config.toml
targets = ["main land cover"]
norm = "layernorm"
optimizer = "adamw"
learning_rate = 0.0016
beta1 = 0.9
final_lr_fraction = 0.01
Rows from block 2 of a small image classifier, named by matrix and row number. Rows with one number within an expert belong to one neuron, the router's apart. Each number is 128 + 32 x the weight over its row's rms, rounded and kept within 0 to 255. All counts start at 0. Numbers have three digits each. After the name is the row's rms in percent of the matrix's.
Before each expert's rows are labels from the 100 images, of 14976, where the router gives the expert most weight on average: "top examples" is what is common among them; "peak at" is the part of the image that holds the peak. Only what is clearly more common there than usual is listed. The data: Sentinel-2 satellite tiles (TerraMesh). In brackets: how many of the 100, against the usual share in percent.
# router: router (model.blocks.2.mlp.router.weight, 16x128), inputs 64-127
# up: expert up (model.blocks.2.mlp.up, 16x64x128), inputs 64-127
# down: expert down (model.blocks.2.mlp.down, 16x128x64, transposed), outputs 64-127

# expert 7
top examples: water (73 vs 40.5); main land cover: water (60 vs 11.2)
peak at: bottom left (32 vs 14.1)
router.7 096:169139141177085154102088119152119172121111122164115065127134143115098103146086146115149172099072173155178113105079075153124140134124143146115161113155168143145135164079199122143181072099186069
up.8 093:138152129141111126115106098136159146193123193135228095158050109185137161131127156118176178128141096077163188148160139195133144115115118125131095159168145151111136182091124141162174155133151078
down.8 088:136172167143154060153117098173142125146111130167156172123113126126141172134078125105129087108123064146134125137094183138163079104189134141058105134088117144108131117141118086161139204110101179
up.9 092:151121133143137192133157057133157154110111116145158136143099116037146074117118124165106094132099108132122152100141133111187120101131192102029065146132089135165103108134096203171113134143145120
down.9 099:156158089106176093125107188125145099146119169172142136044178136097094121157166091128102166079154101119176198106105133081155103099115094121160162135100103140148141135118124165128178159153113163
up.10 103:137111062142105113058085148107088173120110108159149135132148163239146153146079185083117088152143116145101139119098106144119149141128184121157143127103160148138155115149163117099070113107130136
down.10 100:116097132129111072083126092130120109102158166136102162136179127088126162143119084117155123061150107110161191122088163101146102118137104107172164099104125167163142128139116180129127137131080122
up.11 095:147155147182118143126146117135199139149128194136194095165089114136119149117149156144183152131154099080123220190164139173109134092124147150126088183147080150145117145109092100175167160163154084
down.11 092:132166172141141086132116081166122134142091103146135163114095124155164130149081111118108099140105066146115075172093179153139083107188120153071102139102116126080128112132119080146113180108118173
up.12 093:102122090139113214101123147160094164120152187130148140161152131139116140161121141094111091127131132056085124190110116141103120167117167185127099157160097106106144124151127124140157138097118136
down.12 080:128157134131102145116129126162130122087136105114102125103098110138094069108124103128149093091105095169197129146128167069153073049153086149119093135111084164126080097068175118115105143103133117
up.13 104:147171160139138114135160114147212119101133178156151145132093121123141135096182141137179126126138122045128186197139129141154110082123140114105079185095127171163145097122087101157146132143149128
down.13 092:137137162152194077150118084120114152171100153116128142117113166158163138166133112115066170144108073129080123190065149146119081084170128113073162168071100122104151136121128108156126181094153187
up.14 097:127077091119108118129129156150117128117144095134136144097191143183150180141099165108050103117119120126125118093108142101142154156128164154195097112148139105097163136159161093102077141101100143
down.14 090:142108127139097151115100114206132134085159136116124123071124127086156185081138107105172084068126115122142214080126197136166104118127126132148155133111140180154108111121152162134141142133107107
up.15 102:116111120155152163154123160094131136113125170144152118157199182087114135121119137108103078116140145071154129156139128158099142150076133186131106108224126095131104110160133090172149171114111143
down.15 098:093148136142139175133127065159092135095091101142104125111059107161130093105093146177135082122076133166169086145151121115151118104174117140118070102130108132098054071085148062137112117082142120
up.16 095:181132121163140118091140207137113114121111141150105158133199121225148120107123138073126095106134118096105138171092086129112129166112192117169133121058136111121136142155120107126065077104132104
down.16 104:143162079103114116058140127132154126131086127082106157092180102142143172115143153102171157086148110128145174112119141087138105117092069162137102142177123125131156130134129136131156098133104116
up.17 090:096111088115128129134108194128141091171156078103155140125138133160090135131124102103077122102110111125177092076161152112084120137118128142201107143118157095070153153127160116072106148108099105
down.17 076:139119162132147137135089121190131137117140109099127127066122179108145167071123125090166105108104132135106170104114217147128125132169109138108168157098145158127123092136131143154165172099128133
up.18 090:097118075112121107180149165118128088164195114102125116123116139098128118144165097146105096098126101055069090077171161136138124129143044147132071113156171127149104132116150176111114173105111120
down.18 090:152101135098155160131157141146123137132175094070143162071156126067071205109132128097165099140160150116100135076126186108126165174154141174107143106125170142124116136189083151151140141137092147
up.19 103:181167128149137097093127099118212087066116143168158141118104128120167105072129173144150143188100127128130159173135103134163127114120154106080140099085102165156165074140112155148104136160157148
down.19 090:128120150125190055159121114133131125166106169155157127097161200115143113202175129129064187106103107115106162150064157094134090116159111086126189154080112108157118147138090152151112181099155164
up.20 084:133171137126117132154129127153203181180146199144199133139072098144115146091118147126191155121148134000166166149161145153160131114120102133127086197179129151120140150119095134156177146140134099
down.20 074:136197156132150075152124083159122136177082100171136142119099103173145166140106128140078129132088081155102117114109131114164069084197122164083076126119094103090087116121138076188150182082135177
up.21 078:140111138116161184111144079118179174116117131162167163165107094044156060119108126169128095119102128105126165126142109138185124140123182115044072150110087131158113123154094217180078110137124121
down.21 087:153154107088170068132099226116116094138129137157128132050166137096092157152132109133118148070175102134206195106113142084143117107124138136158145149099119148152107129130124145169208154133104145
up.22 099:122123112160146133090100178099111160099120102104115088121151155170089202136112135139111134155171133153137207178137154133039126058135155133255185148126097112095156116082143070155103155149162106
down.22 103:122101149101076131092166102129089100072146097112116134130108131152140135163070090128195112110134122134150085134146170184132155168161111138143111094149165163119171075133095137144106147156069087
up.23 109:146121117159096116204189148128150141120156130143130126129130128088204113083089138138148177130152126112114126083175164132191160148157064078135097107165157133140125102136139082085131150107129120
down.23 109:132140098146104161164185145101136172172147163115117127166104083090107188155122138129125108174170180105116115064170082154102163145099166167069121118182116077166064165151127112191100083109125164
up.24 140:106114151125124141115146127126132140111094060125093131131214132107103143141093110096079107112112156218140119082094153094121174173127149150138150071148129098111115126127187112110160148148107153
down.24 157:123097178083144175116130091125093103076106084140092074144073169158157105092117139128163103082096099192123139153112137131131102080151129094154150181109129173120136056043188120118141159087173046
up.25 097:127120147150162182153175104142138116098107098120108154138217118063128088115153133195095073145120102167114129079129128113131087076112182133070084115093070143157081078134114150137124126187138170
down.25 094:174162119105169130107062203127186148111107134164119132049151132109128114128146051142109138067126065127175175109107140102152101104129114119149178152073097160122140108103134120165223174192114121

# expert 6
top examples: main land cover: rangeland (57 vs 20.4)
peak at: bottom right (32 vs 14.1)
router.6 108:136137108145141186100174071117102138131129157096108108127058185081112118147201130131094178127086117097124146185105144157119101096106156158085133165118126104131171126126108151138103130133145117
up.8 092:160169135083170082116103114118160144157117126175127174153121116110159113179115059117149179135105144144183168078151088155112117150128142089123142109164114135057168149125158126110119076154102115
down.8 088:126119095167198114082091138109159080108113103136119110133105127166158152140140110124136203124109150119095136064180106145093180150109092091101169121182161106163125083126115127107186082155136113
up.9 103:134122163095139133104148111143134131133133147156145114141137115152132116129063087103167128097155143136033160139120173049146134135146155098106105088209103127125109153093137153139105146152143134
down.9 100:122140123128097100147099159112152125188148084134141111126122103076164131134084144096135146145155139173081044135110123169109110093108139119075122132098086087130104158126174129124159146139173153
up.10 100:158108088192104136147135142142106164075081116172119091124180159132122083119095167153119078143136117145097045111142072102155127100128161141147123122160141166213165087127155090097132093136174141
down.10 108:092142123113090170095132117085104083144129134153125122082184110085093150136138165115174144038109123157157192107074146096117085103106121127181116169126099135170157159129160186101118120136137134
up.11 087:115134178077145119170134133119182143112109144093119083134119090115127157107149122030198133072144114133133163121099180106124140154168125113162118138116104127143169116098124097162108122096172091
down.11 084:123137128123167149202099160221118176132132123054151145186071109123139103113122142100129067188157160111146122084147115117131144139116153128122055122105158129092079152099151082154121121108164123
up.12 090:167088092205108166144144154132117161087094100165118069115145171112120094110104167168088104153135147156110103113155084114164125101134156160138118130178132167181153108132164103125128113123173124
down.12 095:088150140116084185101136139079121100176124137140143128098181110067086157133143156078158133055117131146142175114059155117126092098111127149176096163127083122160143182147150182129105127147137146
up.13 096:172195145176156117103144138128138112135141167191137150133098136149175101186118110149150197134108125127154205149122079129095124150125108147128128104169100128000148132134131161123125068139125098
down.13 101:146167101162056133117116123060110105165105101115142179071142106121111113174183105151086158170100139142103076147150134140083161150131066128084116135183128071112111156175117089175116098164108164
up.14 081:134141178127115131089199144154130169105123172074144128145134145133088107146097149074210135039134144133126142153078186024097114116142121142134093147092131137101111130120114107092138105133129116
down.14 077:103110190113175060125101158154146147192140149103103140125172156098165152115112133111122129067138162148123143153050115130163121136178127108107109121071153089126120168149117119087131188088168145
up.15 097:167134134155166127144108126136166108078145112194120160141209144090159087132110079127138083110136136131144113092096075148173105128162146107104196120119125172158155070150149133106085083131145165
down.15 097:128163091112130142101092119087175111127096106147073124108181110135099170154158146118104179082121109149109205092118154120089087082111114152159141185157088106130123160093164168149139113170144123
up.16 109:117100083138197154096155116112141131137165115114125107107096173127160178155086117069073149172111178102111177134153143143109118135097134113114122116227114109106162164124139140149160181159094133
down.16 112:137142101080047128160134100032129160167155114147102109085161116113159146182151143122059174141161165140075094118145091131068155109074141136156135102148117081116104190131168172189102106121156126
up.17 129:106129134107182133169129135085149109094099163061107102132142099107152119114133146089169111100163136120124144131105167106146173179198089117142130111146110129178173076165141059211116134080124147
down.17 133:115084144113142165177162157139051152093162118135147063126079150131173104125111150089187089119133164139160135094168059174140152142107153084178105146105155158158089089079171123103148108089166076
up.18 079:136144144132084131057188135125096186138172148042113135153108154116096095186109175130174160031112156104129112136104153063080083098131121128133106167085122122094155152093115106054162089111131092
down.18 081:065105198110160075154135144104125145172129153135102112103161188097135161150150157131110144047087140126125160153030113119135124127173118089145084125101160112156156139153113147096091183067161130
up.19 106:156146112159093160109124118192138123143080105187100072105101146144120100104114162134081161201081140154101109122140103086161148130112134161115144077122116125093060161062136224078082115110176062
down.19 110:128133141148104079163115147089149144175154181107125189147199124086095149135121148118116112163087100086147131164061146114143101155170128175112127080094122118105128192194082131069086176147071185
up.20 097:137115151158102147104189140145111155106114170059098100169126133113097107148107136120217134059120127116091123139073172027113109112136127112150102152061134128136166123114099075100140085091141096
down.20 093:048111162113142083182105169128120164168148152116133098102150169077159153143162173112121134066129150137145152134056094143161100106149130089149081122094133131178119164139128133072125170074177130
up.21 101:104118118123131106085116126153131150162139160118133120150124115139082192144131191165149144163143092144135173129112078098107112112105110195204165129052139156110133131131116066126158094198114112
down.21 112:130101181138128134111119141128137132083173121099128140132098137121127079063106126112171045129077100096141118134115111153161111151184174148132158118135163175074131041141121092126189146128086118
up.22 079:126140173120057131065189155103082162154157137083154127129115138130081082168148147149183152018089143127122052131090173115099094109144121111133094163075136151107139166102110113066180088134121104
down.22 079:081100192133171094133120158122127151143109148123096116140175175116128151124137130119121155048093133121120165151031123108119118128160085080132087154092151128131154138147109147063109187086163141
up.23 099:092185149120152107174125180112127101148112136156140141139134071085104142104161110148115061098097136126143073134130113196164180160149088169128112110124127109122141136153128171115130117138050123
down.23 089:141142123174123146102069182164098087131099063092105154092095095177146152094102098180105129119112093148120099164163149205135121085132060134082106174144088103142102107079159076094110106178120150
up.24 086:150114093195107198149107135121121146136110096164123036094129174121128108122090162165053121161123153151149119106133109107152128109139131153147159112201142140141144157106181129118094119122159086
down.24 097:112142117140069170154165143084124136167162142129151156100179073058081138136140147099158107080097145149139162109089161107118111111126129163163087141139079096153126200177148180143102119153098180
up.25 081:108140168067100095101102133078103144178145104182125188111155102112165086151139112148146158134085119177153083082119109143123105137141159056104142142109121128095177125144151141068124110168088180
down.25 076:140117139139197134104059172117121052102091122152066107071120174180155169152151108117184176076096107155089130088114126138116127096130075091100142164128155115118150093074150124099136125139169096

# expert 4
top examples: bare ground (87 vs 24.3); main land cover: bare ground (72 vs 5.1)
peak at: top right (47 vs 14.1)
router.4 094:106145124131149155132130171109115105127138077070160058155115128151111162117150090075082111080153121177144096101109187150138125154184119128164121113117097148147143157100087113091135169129163117
up.8 103:135132173147172113086159128202184192133129065142126127128157128117089133146067088101129111093081123193160137108144113089110095065109144189137138110121099124138152117124137115137115149182126129
down.8 092:128141133087077167167151091120087090110102108154117072137111153104100131101144170126119075118106156184174118139140182155190097089138104157171137163131103133163125096087185130205093151089163075
up.9 105:136128130167171166098153106186128143130117059124103104137137188113114149140036132047089164150092119207205143102115117087112110108090119154126145078103103128154124135134144125124087137181128137
down.9 098:139127133105122161205140082110085114097143099159104081161071133106091085084130200095118062131105162176172112129178132151162132116127156168133088142162128115152164124084188112147111115070168091
up.10 120:174135140156082096158130153138138138147109126157139119128153148127148112112104107105121165103060177154091078127112084147151173205096073089131127052205153132102138170134115130079141050092135097
down.10 134:143116148125119168113111099164126112085143151096112138166131149152129137076120100131133077145136072112119064164060138115153102129148133149110087144083145188099130104126142119106122147139087125
up.11 104:130133092136106117095133163090115137146096107100127126121115151201113136155132161180111041187188089142064136131139128098119096076121187115174179177101147134077130135111112131084091127153149117
down.11 107:155069088136162140119132142074144135115180138110105097151113117145154104150173117107088140177151128131118119130190087157075133126068140097155141114137115134134185125131130178112133087149144129
up.12 093:138114137078122144108119110137083147122141109126118118121114107137138138145151096022114177100204160144177132108102147139127112149149144109155134193111117130124113136133109156147079097084118126
down.12 089:160062111138148133199140092127132161086192088101104110132126091099109089121144126152115051116108185123191156101109141116143162164155172151132091077175162110112062116140143098147137126106121100
up.13 104:111118133201144102086148169124131179155125099113128130132113138163090123126142139153115108177104102166089126113139125108144108063083126166155148149108136129071153147115160113114149148185099122
down.13 098:136084091142083212122144089108097101095140115176087088117097128155142068111198135095118110175118117134109074126197140182128116108102123103174108138142110159114186118094174160107091101169136106
up.14 100:170148123102071102152134136154113128119101099135122123122163130136135095107131126053118156102077179163128092135133067151148176197106142057107151063217132125122118146122120139075147088094146134
down.14 105:134134142131115132099085112165155129071113126117117125118097119173159130072135092104148088103110063146138065175078140109144081091129139149121102174104116195110109101072174096128146138130109104
up.15 093:163151100159077107155091120109088177135104107134159106154137198121198092095152188121064158197117161126133086131174133152205142151111105082105159099168169134138103149160124155054068101135143103
down.15 100:133128103147133131206128162178162136128170150100103148156121138095098081097155132125088060215138115108135071196094106103133138138118135181073068111099140109119140152131124099078098095093142158
up.16 124:125132081107160142134097091130110174129132105115151109139135210139184143074123155023074148188169176126152152165147142153184150183098121086128136091172143136127129155154101127089070129129095148
down.16 121:157112080162124158188127094158171158103181099118083144106097126079072100095112136147127057154109173112151119136145138124142167165128165191078058087141151107129099142134137091096116085101131144
up.17 112:158157106180097132119156157102162058108084167149141119123102101166110088132108098196199109095156097147071135125132142104177144125162148143133117101112145160095137106104174097089158140111181117
down.17 122:123168127096173051091076097050129132131096106130090115106148157191150174145125108099099171151157099122117091149134110152116127114147116108151164133088132146076122116123125143146178150142132115
up.18 094:147129143111109161117122094145076148124138107125129109138120131115166137130158094028096207101167156155165099123110150149143133157145117100125141177115129119148098141141125158129096102085136108
down.18 092:142077122166162124231135097139149159095166095109086132125106080104121097098154113143126061121118194124185145124096127108159156156134161145126114087182146101120058118143155070139131123108128125
up.19 104:111145078200133126108142165094121150174109097098147112130086154197108131149145164190110083209159102160078151131133134108108101067108147127166179173096163129044161154114129129102119136169122100
down.19 108:139064091160122160126135112101104132106148136131082109158093125161163068122189130108110123197148110125128088135199097179096128126092137088136133121137119156103211111118139154108164092167134132
up.20 087:170153104186183135103111108149122074116121075145127110133153188088087147148078158103089140171076128179216136134187080084092119094080127144106163078168096137162099120110133150141096145180158103
down.20 075:144162128122097124165081132180117143125108098141135142161079124110074061067130160122147068156114121179104073182139149149188120122127134213088113172144126118137187141092141100146109130099167116
up.21 085:146163124115073112125174146097100051087120178163152119141121069133091066163170105140192077078164123111081099149120149123157111132175166181116098158115134146140106075103177135162164141085176129
down.21 088:110211126088169063126101111060159116150084112146114142102165120172121194136111145122100184130151133113184131145108144099153125119150103151121176101132141103116088103143100162149113194125139128
up.22 093:186133141211156118094150124151138124139116062154128115124149170123108125174030140110110137143067108197137114107142081088113121113079129171120195077149106124132111141110162127118144136193151112
down.22 089:121138138098086160166115111165094102105139115136141098160090157114109094046126155118154034146119112169159084161131183130215086096135151189140121180116096159158174141086173141116109174101180090
up.23 110:104129162032173119116130140150158169128146117123107140108147104134099134120096093040137133070170145125187137116058146120131104151153126148149107174086107141105157134154080106153080111106052158
down.23 109:144093136076114178144167060106095160080160081124104113146128130117073137139103141162140073119105169166196133100130140135139167150169176175150091082157179121110062077117135100169123130110130072
up.24 091:095141131107160137108226137163132117129168097106114147141122102156080134141136115078129170090173101142163120108101128095104089067130118165156082193071102122107122130140063107133098119166083132
down.24 081:148111126092117146133157106049060101105118122172125084174124098109087148143130151099096113120159168162176181108147099151143129106094117103166162123198125135153124080086185114195097130096169088
up.25 108:169136105205140142093118128126094094146163076120121095139139164133130148194094212097087150225127096173170143125164101091121090109107119156123177105118078114134092144126132149121065132172148117
down.25 105:124123119118142120164098148148142126127153090146117092179061135100092050072164142085139069183147133168133085147162129149161111095102155195134126155150119111165225148083172127088123130107193116

# expert 15
top examples: water (98 vs 40.5); main land cover: water (93 vs 11.2)
peak at: bottom left (61 vs 14.1)
router.15 100:130118127145158152142139091118158072143125071119043116153160073150109156126183143132113127160121087201116147162079122139103103129152138092152161128036107146113139136120127117142046069137145088
up.8 113:113128152110083095138114167114125146088110109068128110097134108089099165194100060121125119126110128167119121106114134122069134145152095151143098101107101145172136096116192134174109134101146132
down.8 125:131107128043095180144158123110090144095156109113139081131061165105106128166114161112140107130135156141138098104192093155105176130160148118197119116143137127138125094091169105148086123045163062
up.9 104:109110141089139095144124191082116125092186126104113191120143109134136083116111121129120090085139160099087106110107157100173124141149123120088156192117175152138149055169097166136098120044103191
down.9 104:158137145100079075130128106144122163130149125169079198102175134123127137127144116175144138122136098138157145106090117116137135149172119147104150103132172126124133092183100099109152159122080144
up.10 098:188145126133136079144130161145186121071148136154131152131135122144127128089159129140151060075101159110074177177109083078162133105124165109114146181128086129149130087140064158131100109062197109
down.10 095:107200172076133085123139092160137114155094121149072158116122107118124161108119206137126122059115102188188126179098137123158102092157097189109144143136097112142069117109155076123160169071140092
up.11 113:141118176105106078088048157078118164092138157102111142101142100144105112199066100151132076091122153132101130137091158072092151155149133153142143139098113125149150080159141156147102104049150134
down.11 106:134145156046148144146136108092116105114133119119127142087142141119108177130102165169127116068129150167165139112131115083140161147175098169139161149138158114141077089127144073178138149073106067
up.12 100:145113145178114160106138113169129082127166122102117084130117124107141097191090157129121139171045141164078132150158080083120144147093103122094113072110091121114081148125134171114116126159139092
down.12 101:095136167104171168113116113130124114143135134129158141140039156117109106130104149142096092117129149138103079170140103157097169168189113168078106138124149088080086119135119047116122125017184113
up.13 084:141125154175145117124129123105107068074161125104087156130163126116162061135109165165111080141117112147088074115109083096153083118118136131099189102102127112124061066143142145058091086130145159
down.13 086:118166151116128125156103094099117150173149123189044180125126101127148094144127153143066128131131158128165126146100092130125156169161125177087120105133147062124122146170104098128141147081132176
up.14 080:170132132149141082121095155152163126063142141105120153103129140136123152117112116148182076100118163086064196209118063043129117098109126124121181180130109140157133079139092169150105103074184105
down.14 079:118180135064132094120151072136135085141093136140111139094105102140111167133087184130124129069120109172182112159133083139151120099141073185129145145132094103124056104100132048100158128041153082
up.15 095:143107123172066133148120129113048065080149115095121058140135140092109124211113140100090135142068111182044059147102133151120129150098094116081166080114092129156073110133148195104118113122165142
down.15 098:107073168104147099099080140139120132108146104138097143139052178122087072117125133126094087124125097134142098157131088115133146153194156134114152125114172161114121099130137076087167148051139094
up.16 085:134116171144145162119146115093127061087143128118092140127143095121154107147113146188143097108132071148109120095104166101135080103160147113112183126081101108098095046106131145037121115151140158
down.16 087:174159116103159125169091131082116169154150114185045151131115101124151109165126138124099160111134161143169132107135097103126165149155141178123151093172145066180168135143116104183130127108116163
up.17 091:168093129210120115130138127119103079100134111102111100154143128096152091190113147128095098135057123166059088132123067116123120142070116114069139073128117092133037120130118216121120098095164100
down.17 089:105145137128116094101075118147134136149116098134097203114087142129101099120115156135069106123129100131153094186100111148099136148170107194058099122109143102101094138149107044072151154057154149
up.18 099:162132166110117103134093135130131118072089153116110131088118095117083150168111106160150134108157129174132186145133149050076150099180136176156160127093109150148136046098196149144105137075197117
down.18 098:156144138049145139153160128086088142123112090170075114143070113109108138141110165128179120078136184175190108126166092139143155116131113179155180112196121104180099092115182075162111112068137063
up.19 101:091132118099093217176117030117103085162144138080125076101118190067135117103093162159115151170159144112113118131128169068162141114117153096101185129135114114139115173124120114094136140175097144
down.19 094:128124136158165148107097105100154141161178131165178113155113093135113127064171150081127126102136127141110161109152107065175090100084105127149138175142057114170186198134185177112120094143157175
up.20 090:165115113211103197147152098202120086102134149149140058135088132094094104130177160181149159129063097143113135189140100110149103076105104123097125145118108116141086124099076190173145110148193082
down.20 088:116124177120144086103115114171113122137108115157109168166055115099122102073089150103147079106147123150196093185115116156147101130172122166094178121118121119136088083120148063078171139046162103
up.21 101:131127155130102190117169101108100086127128128138105118111132089147133098122139163200146122090158074139117091093098209129150091096177159143127187173087109122099109088091149123033130129140143139
down.21 099:182155111121180091161089170070119166162159103178048141161123090113151091151153114104111148114178162148171140122110114099145144132127146173135139099173123087183184149145121130177147140135114189
up.22 096:129158119083166111127088101139169197155169113140155213133134155149177144092120127069133166145188072087142181202106101138155121160121149134133092150109152126083159149180142094117089085136066166
down.22 103:115149136147144132127157059124118155131120165126090133089194126186153142138158114148046195149093118072114134160112127121134113109130089084163185120088125121135080164137141153141007153136104156
up.23 109:170133134181132137146192107193169117126127135168144073170107108140071163076187108137159135084085108133143149155133081171112111074125126150143085159134109137147092151088085131185149113145205039
down.23 107:120179178094118112079132105178135088138089104123127157139087101119111167080101152108138068108121100143182103176104183168148078104172107190090152147114105140116083103106147064150126170079145101
up.24 085:158136093159128088128144104106124087135193121101138139167107140092126090140168143112103122115071114112067099171149041137159099109071152159041145175132132121126080143123060202128114092115133096
down.24 082:108172163158111088113049120152131110168118106169064175087147109130152116101136159131100117106145090137178112191063124142101101110149106167063124137105114106072086158131140080104171144094138184
up.25 096:151134164095131190118141096099130063094115165156097145100107073129142105144115126174155163090149111150088165134117203104138127106197134120113203142080092121081112057095145152054121146096165136
down.25 098:195153106074180111161114144067121154131135104181048135139104082118134138146136131117156146091146166177184142097161090094118164130127122187133159105199137065194153102132142107167157105119101132

# expert 2
top examples: water (73 vs 40.5); main land cover: water (50 vs 11.2)
peak at: top left (36 vs 14.1)
router.2 113:140101154132056115080094089148101130147081111160187114136133102171118097170096127119113128096082167207164103087174156150129182180091155088127129053157158150157108149090158138140129179145130115
up.8 111:138163103135118142123071099129148122117101088140111069110124153101086178154108108108105155080082149180147127119085085136081121125100122148152165110165158141108140156087199099133152117125187110
down.8 112:140063167113171114130104134090105112068123133145104101138069179145119126079097151127149073113121076146095132135110114129122103104161160088161163192093144192145121059067152136094123147094136076
up.9 109:151179172147093130104111114133133120118125120142145151151120091113114069116085129098143142075096129154177105104084060118149124105138150137114124153088160146138133128104183106208120047123167109
down.9 113:111157072129079154119131117020089102143127137177062126167134096117105094129124122122124155118128146137136109126167061118082135112050096121140082131197099095177135198122209136101112077171124141
up.10 089:137131161127068103118117135127143134157103127177167142095101097154164073124093113157150158066089103174172108041189171129139146139110114104127113118098191141112082148128132174185147141135095090
down.10 089:094131096122139120133132120124169148118119165079113126203103127124089083114178130131085127115126138094083129088145117073069125100102078136149030130139114087144116168138150123071113105126172135
up.11 082:089110138071179129218162103140165087127136193132141148132145129108145187148125083142150081107131112073109175144131124115126103108179185168101080133186093095128113117129098153168175155154107158
down.11 067:173127075173114124116116145070124156085129146155164136113114082161130111117092109127104123151196132131108102153179082180107154146079104097139098134135140116082095098086163151107093082171118123
up.12 095:127123119072109161120134103118099091103163119133079163123176145112111137186098111101078147089122162114152138131053062096095098133126172108101136129133124121101121147130128114100093046086131160
down.12 103:137075165150124146162126142067082117074158117185131070085104183183131099122087116125180125096098093113100091119121104160152107135162157068159150142097152192154118097102153151094133127140123089
up.13 093:124127147131058126136131110147125155136096142167136113085114124123164091155100094143151169090081125177161106046152183126140150138115086106132120114111184129129115152141150158145157137116090111
down.13 090:097110123150141123164121169115164155107121161087124104176096122102087086111164144134093112095114140109092167069134117070097104079105111108137033152134107114158111160103163109064119116122169119
up.14 110:143177169137098131106107116137127121124126124142139149150133089124101074123087121094144131071094134162166092118079062114140118112141146143113142149098159136131142137094189117207128028121163111
down.14 114:113144072126075147120125120011083107130116138177048100169135090129108090121113128121121145122127130125135110135157056107092121102050108100156091133186097104171148175107213166095114069170118124
up.15 105:087121149116111073131143144129127137102136173122151121100121141084110116145201160156137081124137129095113091154186197131157126094174127177104078120110082131131116091124087165170123208157103164
down.15 109:109113134114184085149081136173170145114162072105156083114105097129153104148159111096136142095187167153124149107142154095144149102170147118191161127105106114084097099082124140118208144103177089
up.16 091:146133150114083152115110076107103100103171078132120144107143136106109121156060143103102130071118163147140122160036083133131104119134187120097157142112137138139141124090180115095122073113175153
down.16 093:134099129165133099147128141083088123099133107181103078067101166181161122121107155133151134085149148131073100113155063143172142161140172091145152121126150156195086105120124142085110099125120088
up.17 111:109166126155113139144151167156104112115104099148138124134146117163135132067127174111126094123146096158089088054165168123146124112138106083166124110137134172165119088145075087092209173160173143
down.17 109:081152107076126167139099132194091105112133101067117120137100108070050091100091117145107115097120132180146094161149153157111122085110116183142109177122096136120149147085199099129108107105149093
up.18 097:162150140137163182123204097175121132121112092139104138137195150083163153114125199168084111114148120164148148076161116100140135129106168140118128106162075108111129123160129076089129130185141121
down.18 086:125125169075098176124092076159060149090111130132115177101140156152110124104174099104126135110118084123151108133119157172084136142171134133122154158123172161109138094139122113144149151116083108
up.19 081:197142158199122159119178117104106144116128070165140132131123142117174116107075229159098196115128079154143172039152128107131104129140126115128144138102106158112102092140104113169151130170145108
down.19 076:065157124115085132121094130097098125127134171162157205170127098058093124071164114125077110084180140132139122122170152171088126108137080133098084136095106113175116161135153076138122128139104148
up.20 093:093141149058102152133144087142118086116176096108092176116154135101115135155083086106088145066130149130133130157059075116118092126158166113102112144129103120121146141112151094091098088104102157
down.20 094:142083141150129162169162148070108135077142108163132071069099167212134114132111145141142148117114121109064105098144068138175119134143150067157137129113148170181086103093151151096119092116130085
up.21 082:103141126099162177093106128141095096137098170134113128142165106129122114158158155121146174132131125131166115114066053138103121157181086178185179119107090132099155108138152083184109038088106130
down.21 079:186140136134064148182091152022063124134104123195139131140156165127090111144060133113169150126113098098137102129115108099128095053103140121100148198136125146150168133115195152152118153179127125
up.22 089:159157152155072146110164129158126161137094103161168144124116116145200079106070159167123194077094095153167138022179132101171134109108133097115088150107172149149125129141135124182156123133100090
down.22 085:073148087124101142128113103126158170118130174101112163175119107088074101113178106133078141123146139107119107102151126111071134114119082140116033118140120098159127189138136106092111125135124135
up.23 083:114146165097062095116103136114163123161102140160163136076099093163133099136113097154157146057087115184157102067190180127137142129107113106145110129103196148114101162121155163189133149137078102
down.23 084:078111098134154135126130130120171138098118152075098093206099137127096075141174141117089124124132142105090137083141111070066130130112105123148044137151132083133123157126159142064123100131191113
up.24 091:105132135120077085132108116132143142138122182152152124071114127146104119180149104154153108071102119140130093139182168150135137123112120149133112118127144118122122146112166174182135169138066137
down.24 091:087096117129163095144103155141179149080127130057123082167089132145137102132196160115117108121153141121082146067137123077117131107138136112160056141136146113090101124090139128093139121112199078
up.25 108:175124124100112134093127102158125105087130170140137130143114126100118128136114113107172133081088157077140128196091062111148122117125179138071132119162095116159137125127144133132125121085188143
down.25 118:201088139195122123113125167126113123093150109163159109089117131115167117131077086106160163139121085103078109125143111138142105111133150068140171105090117174135117112113129157173128131165090153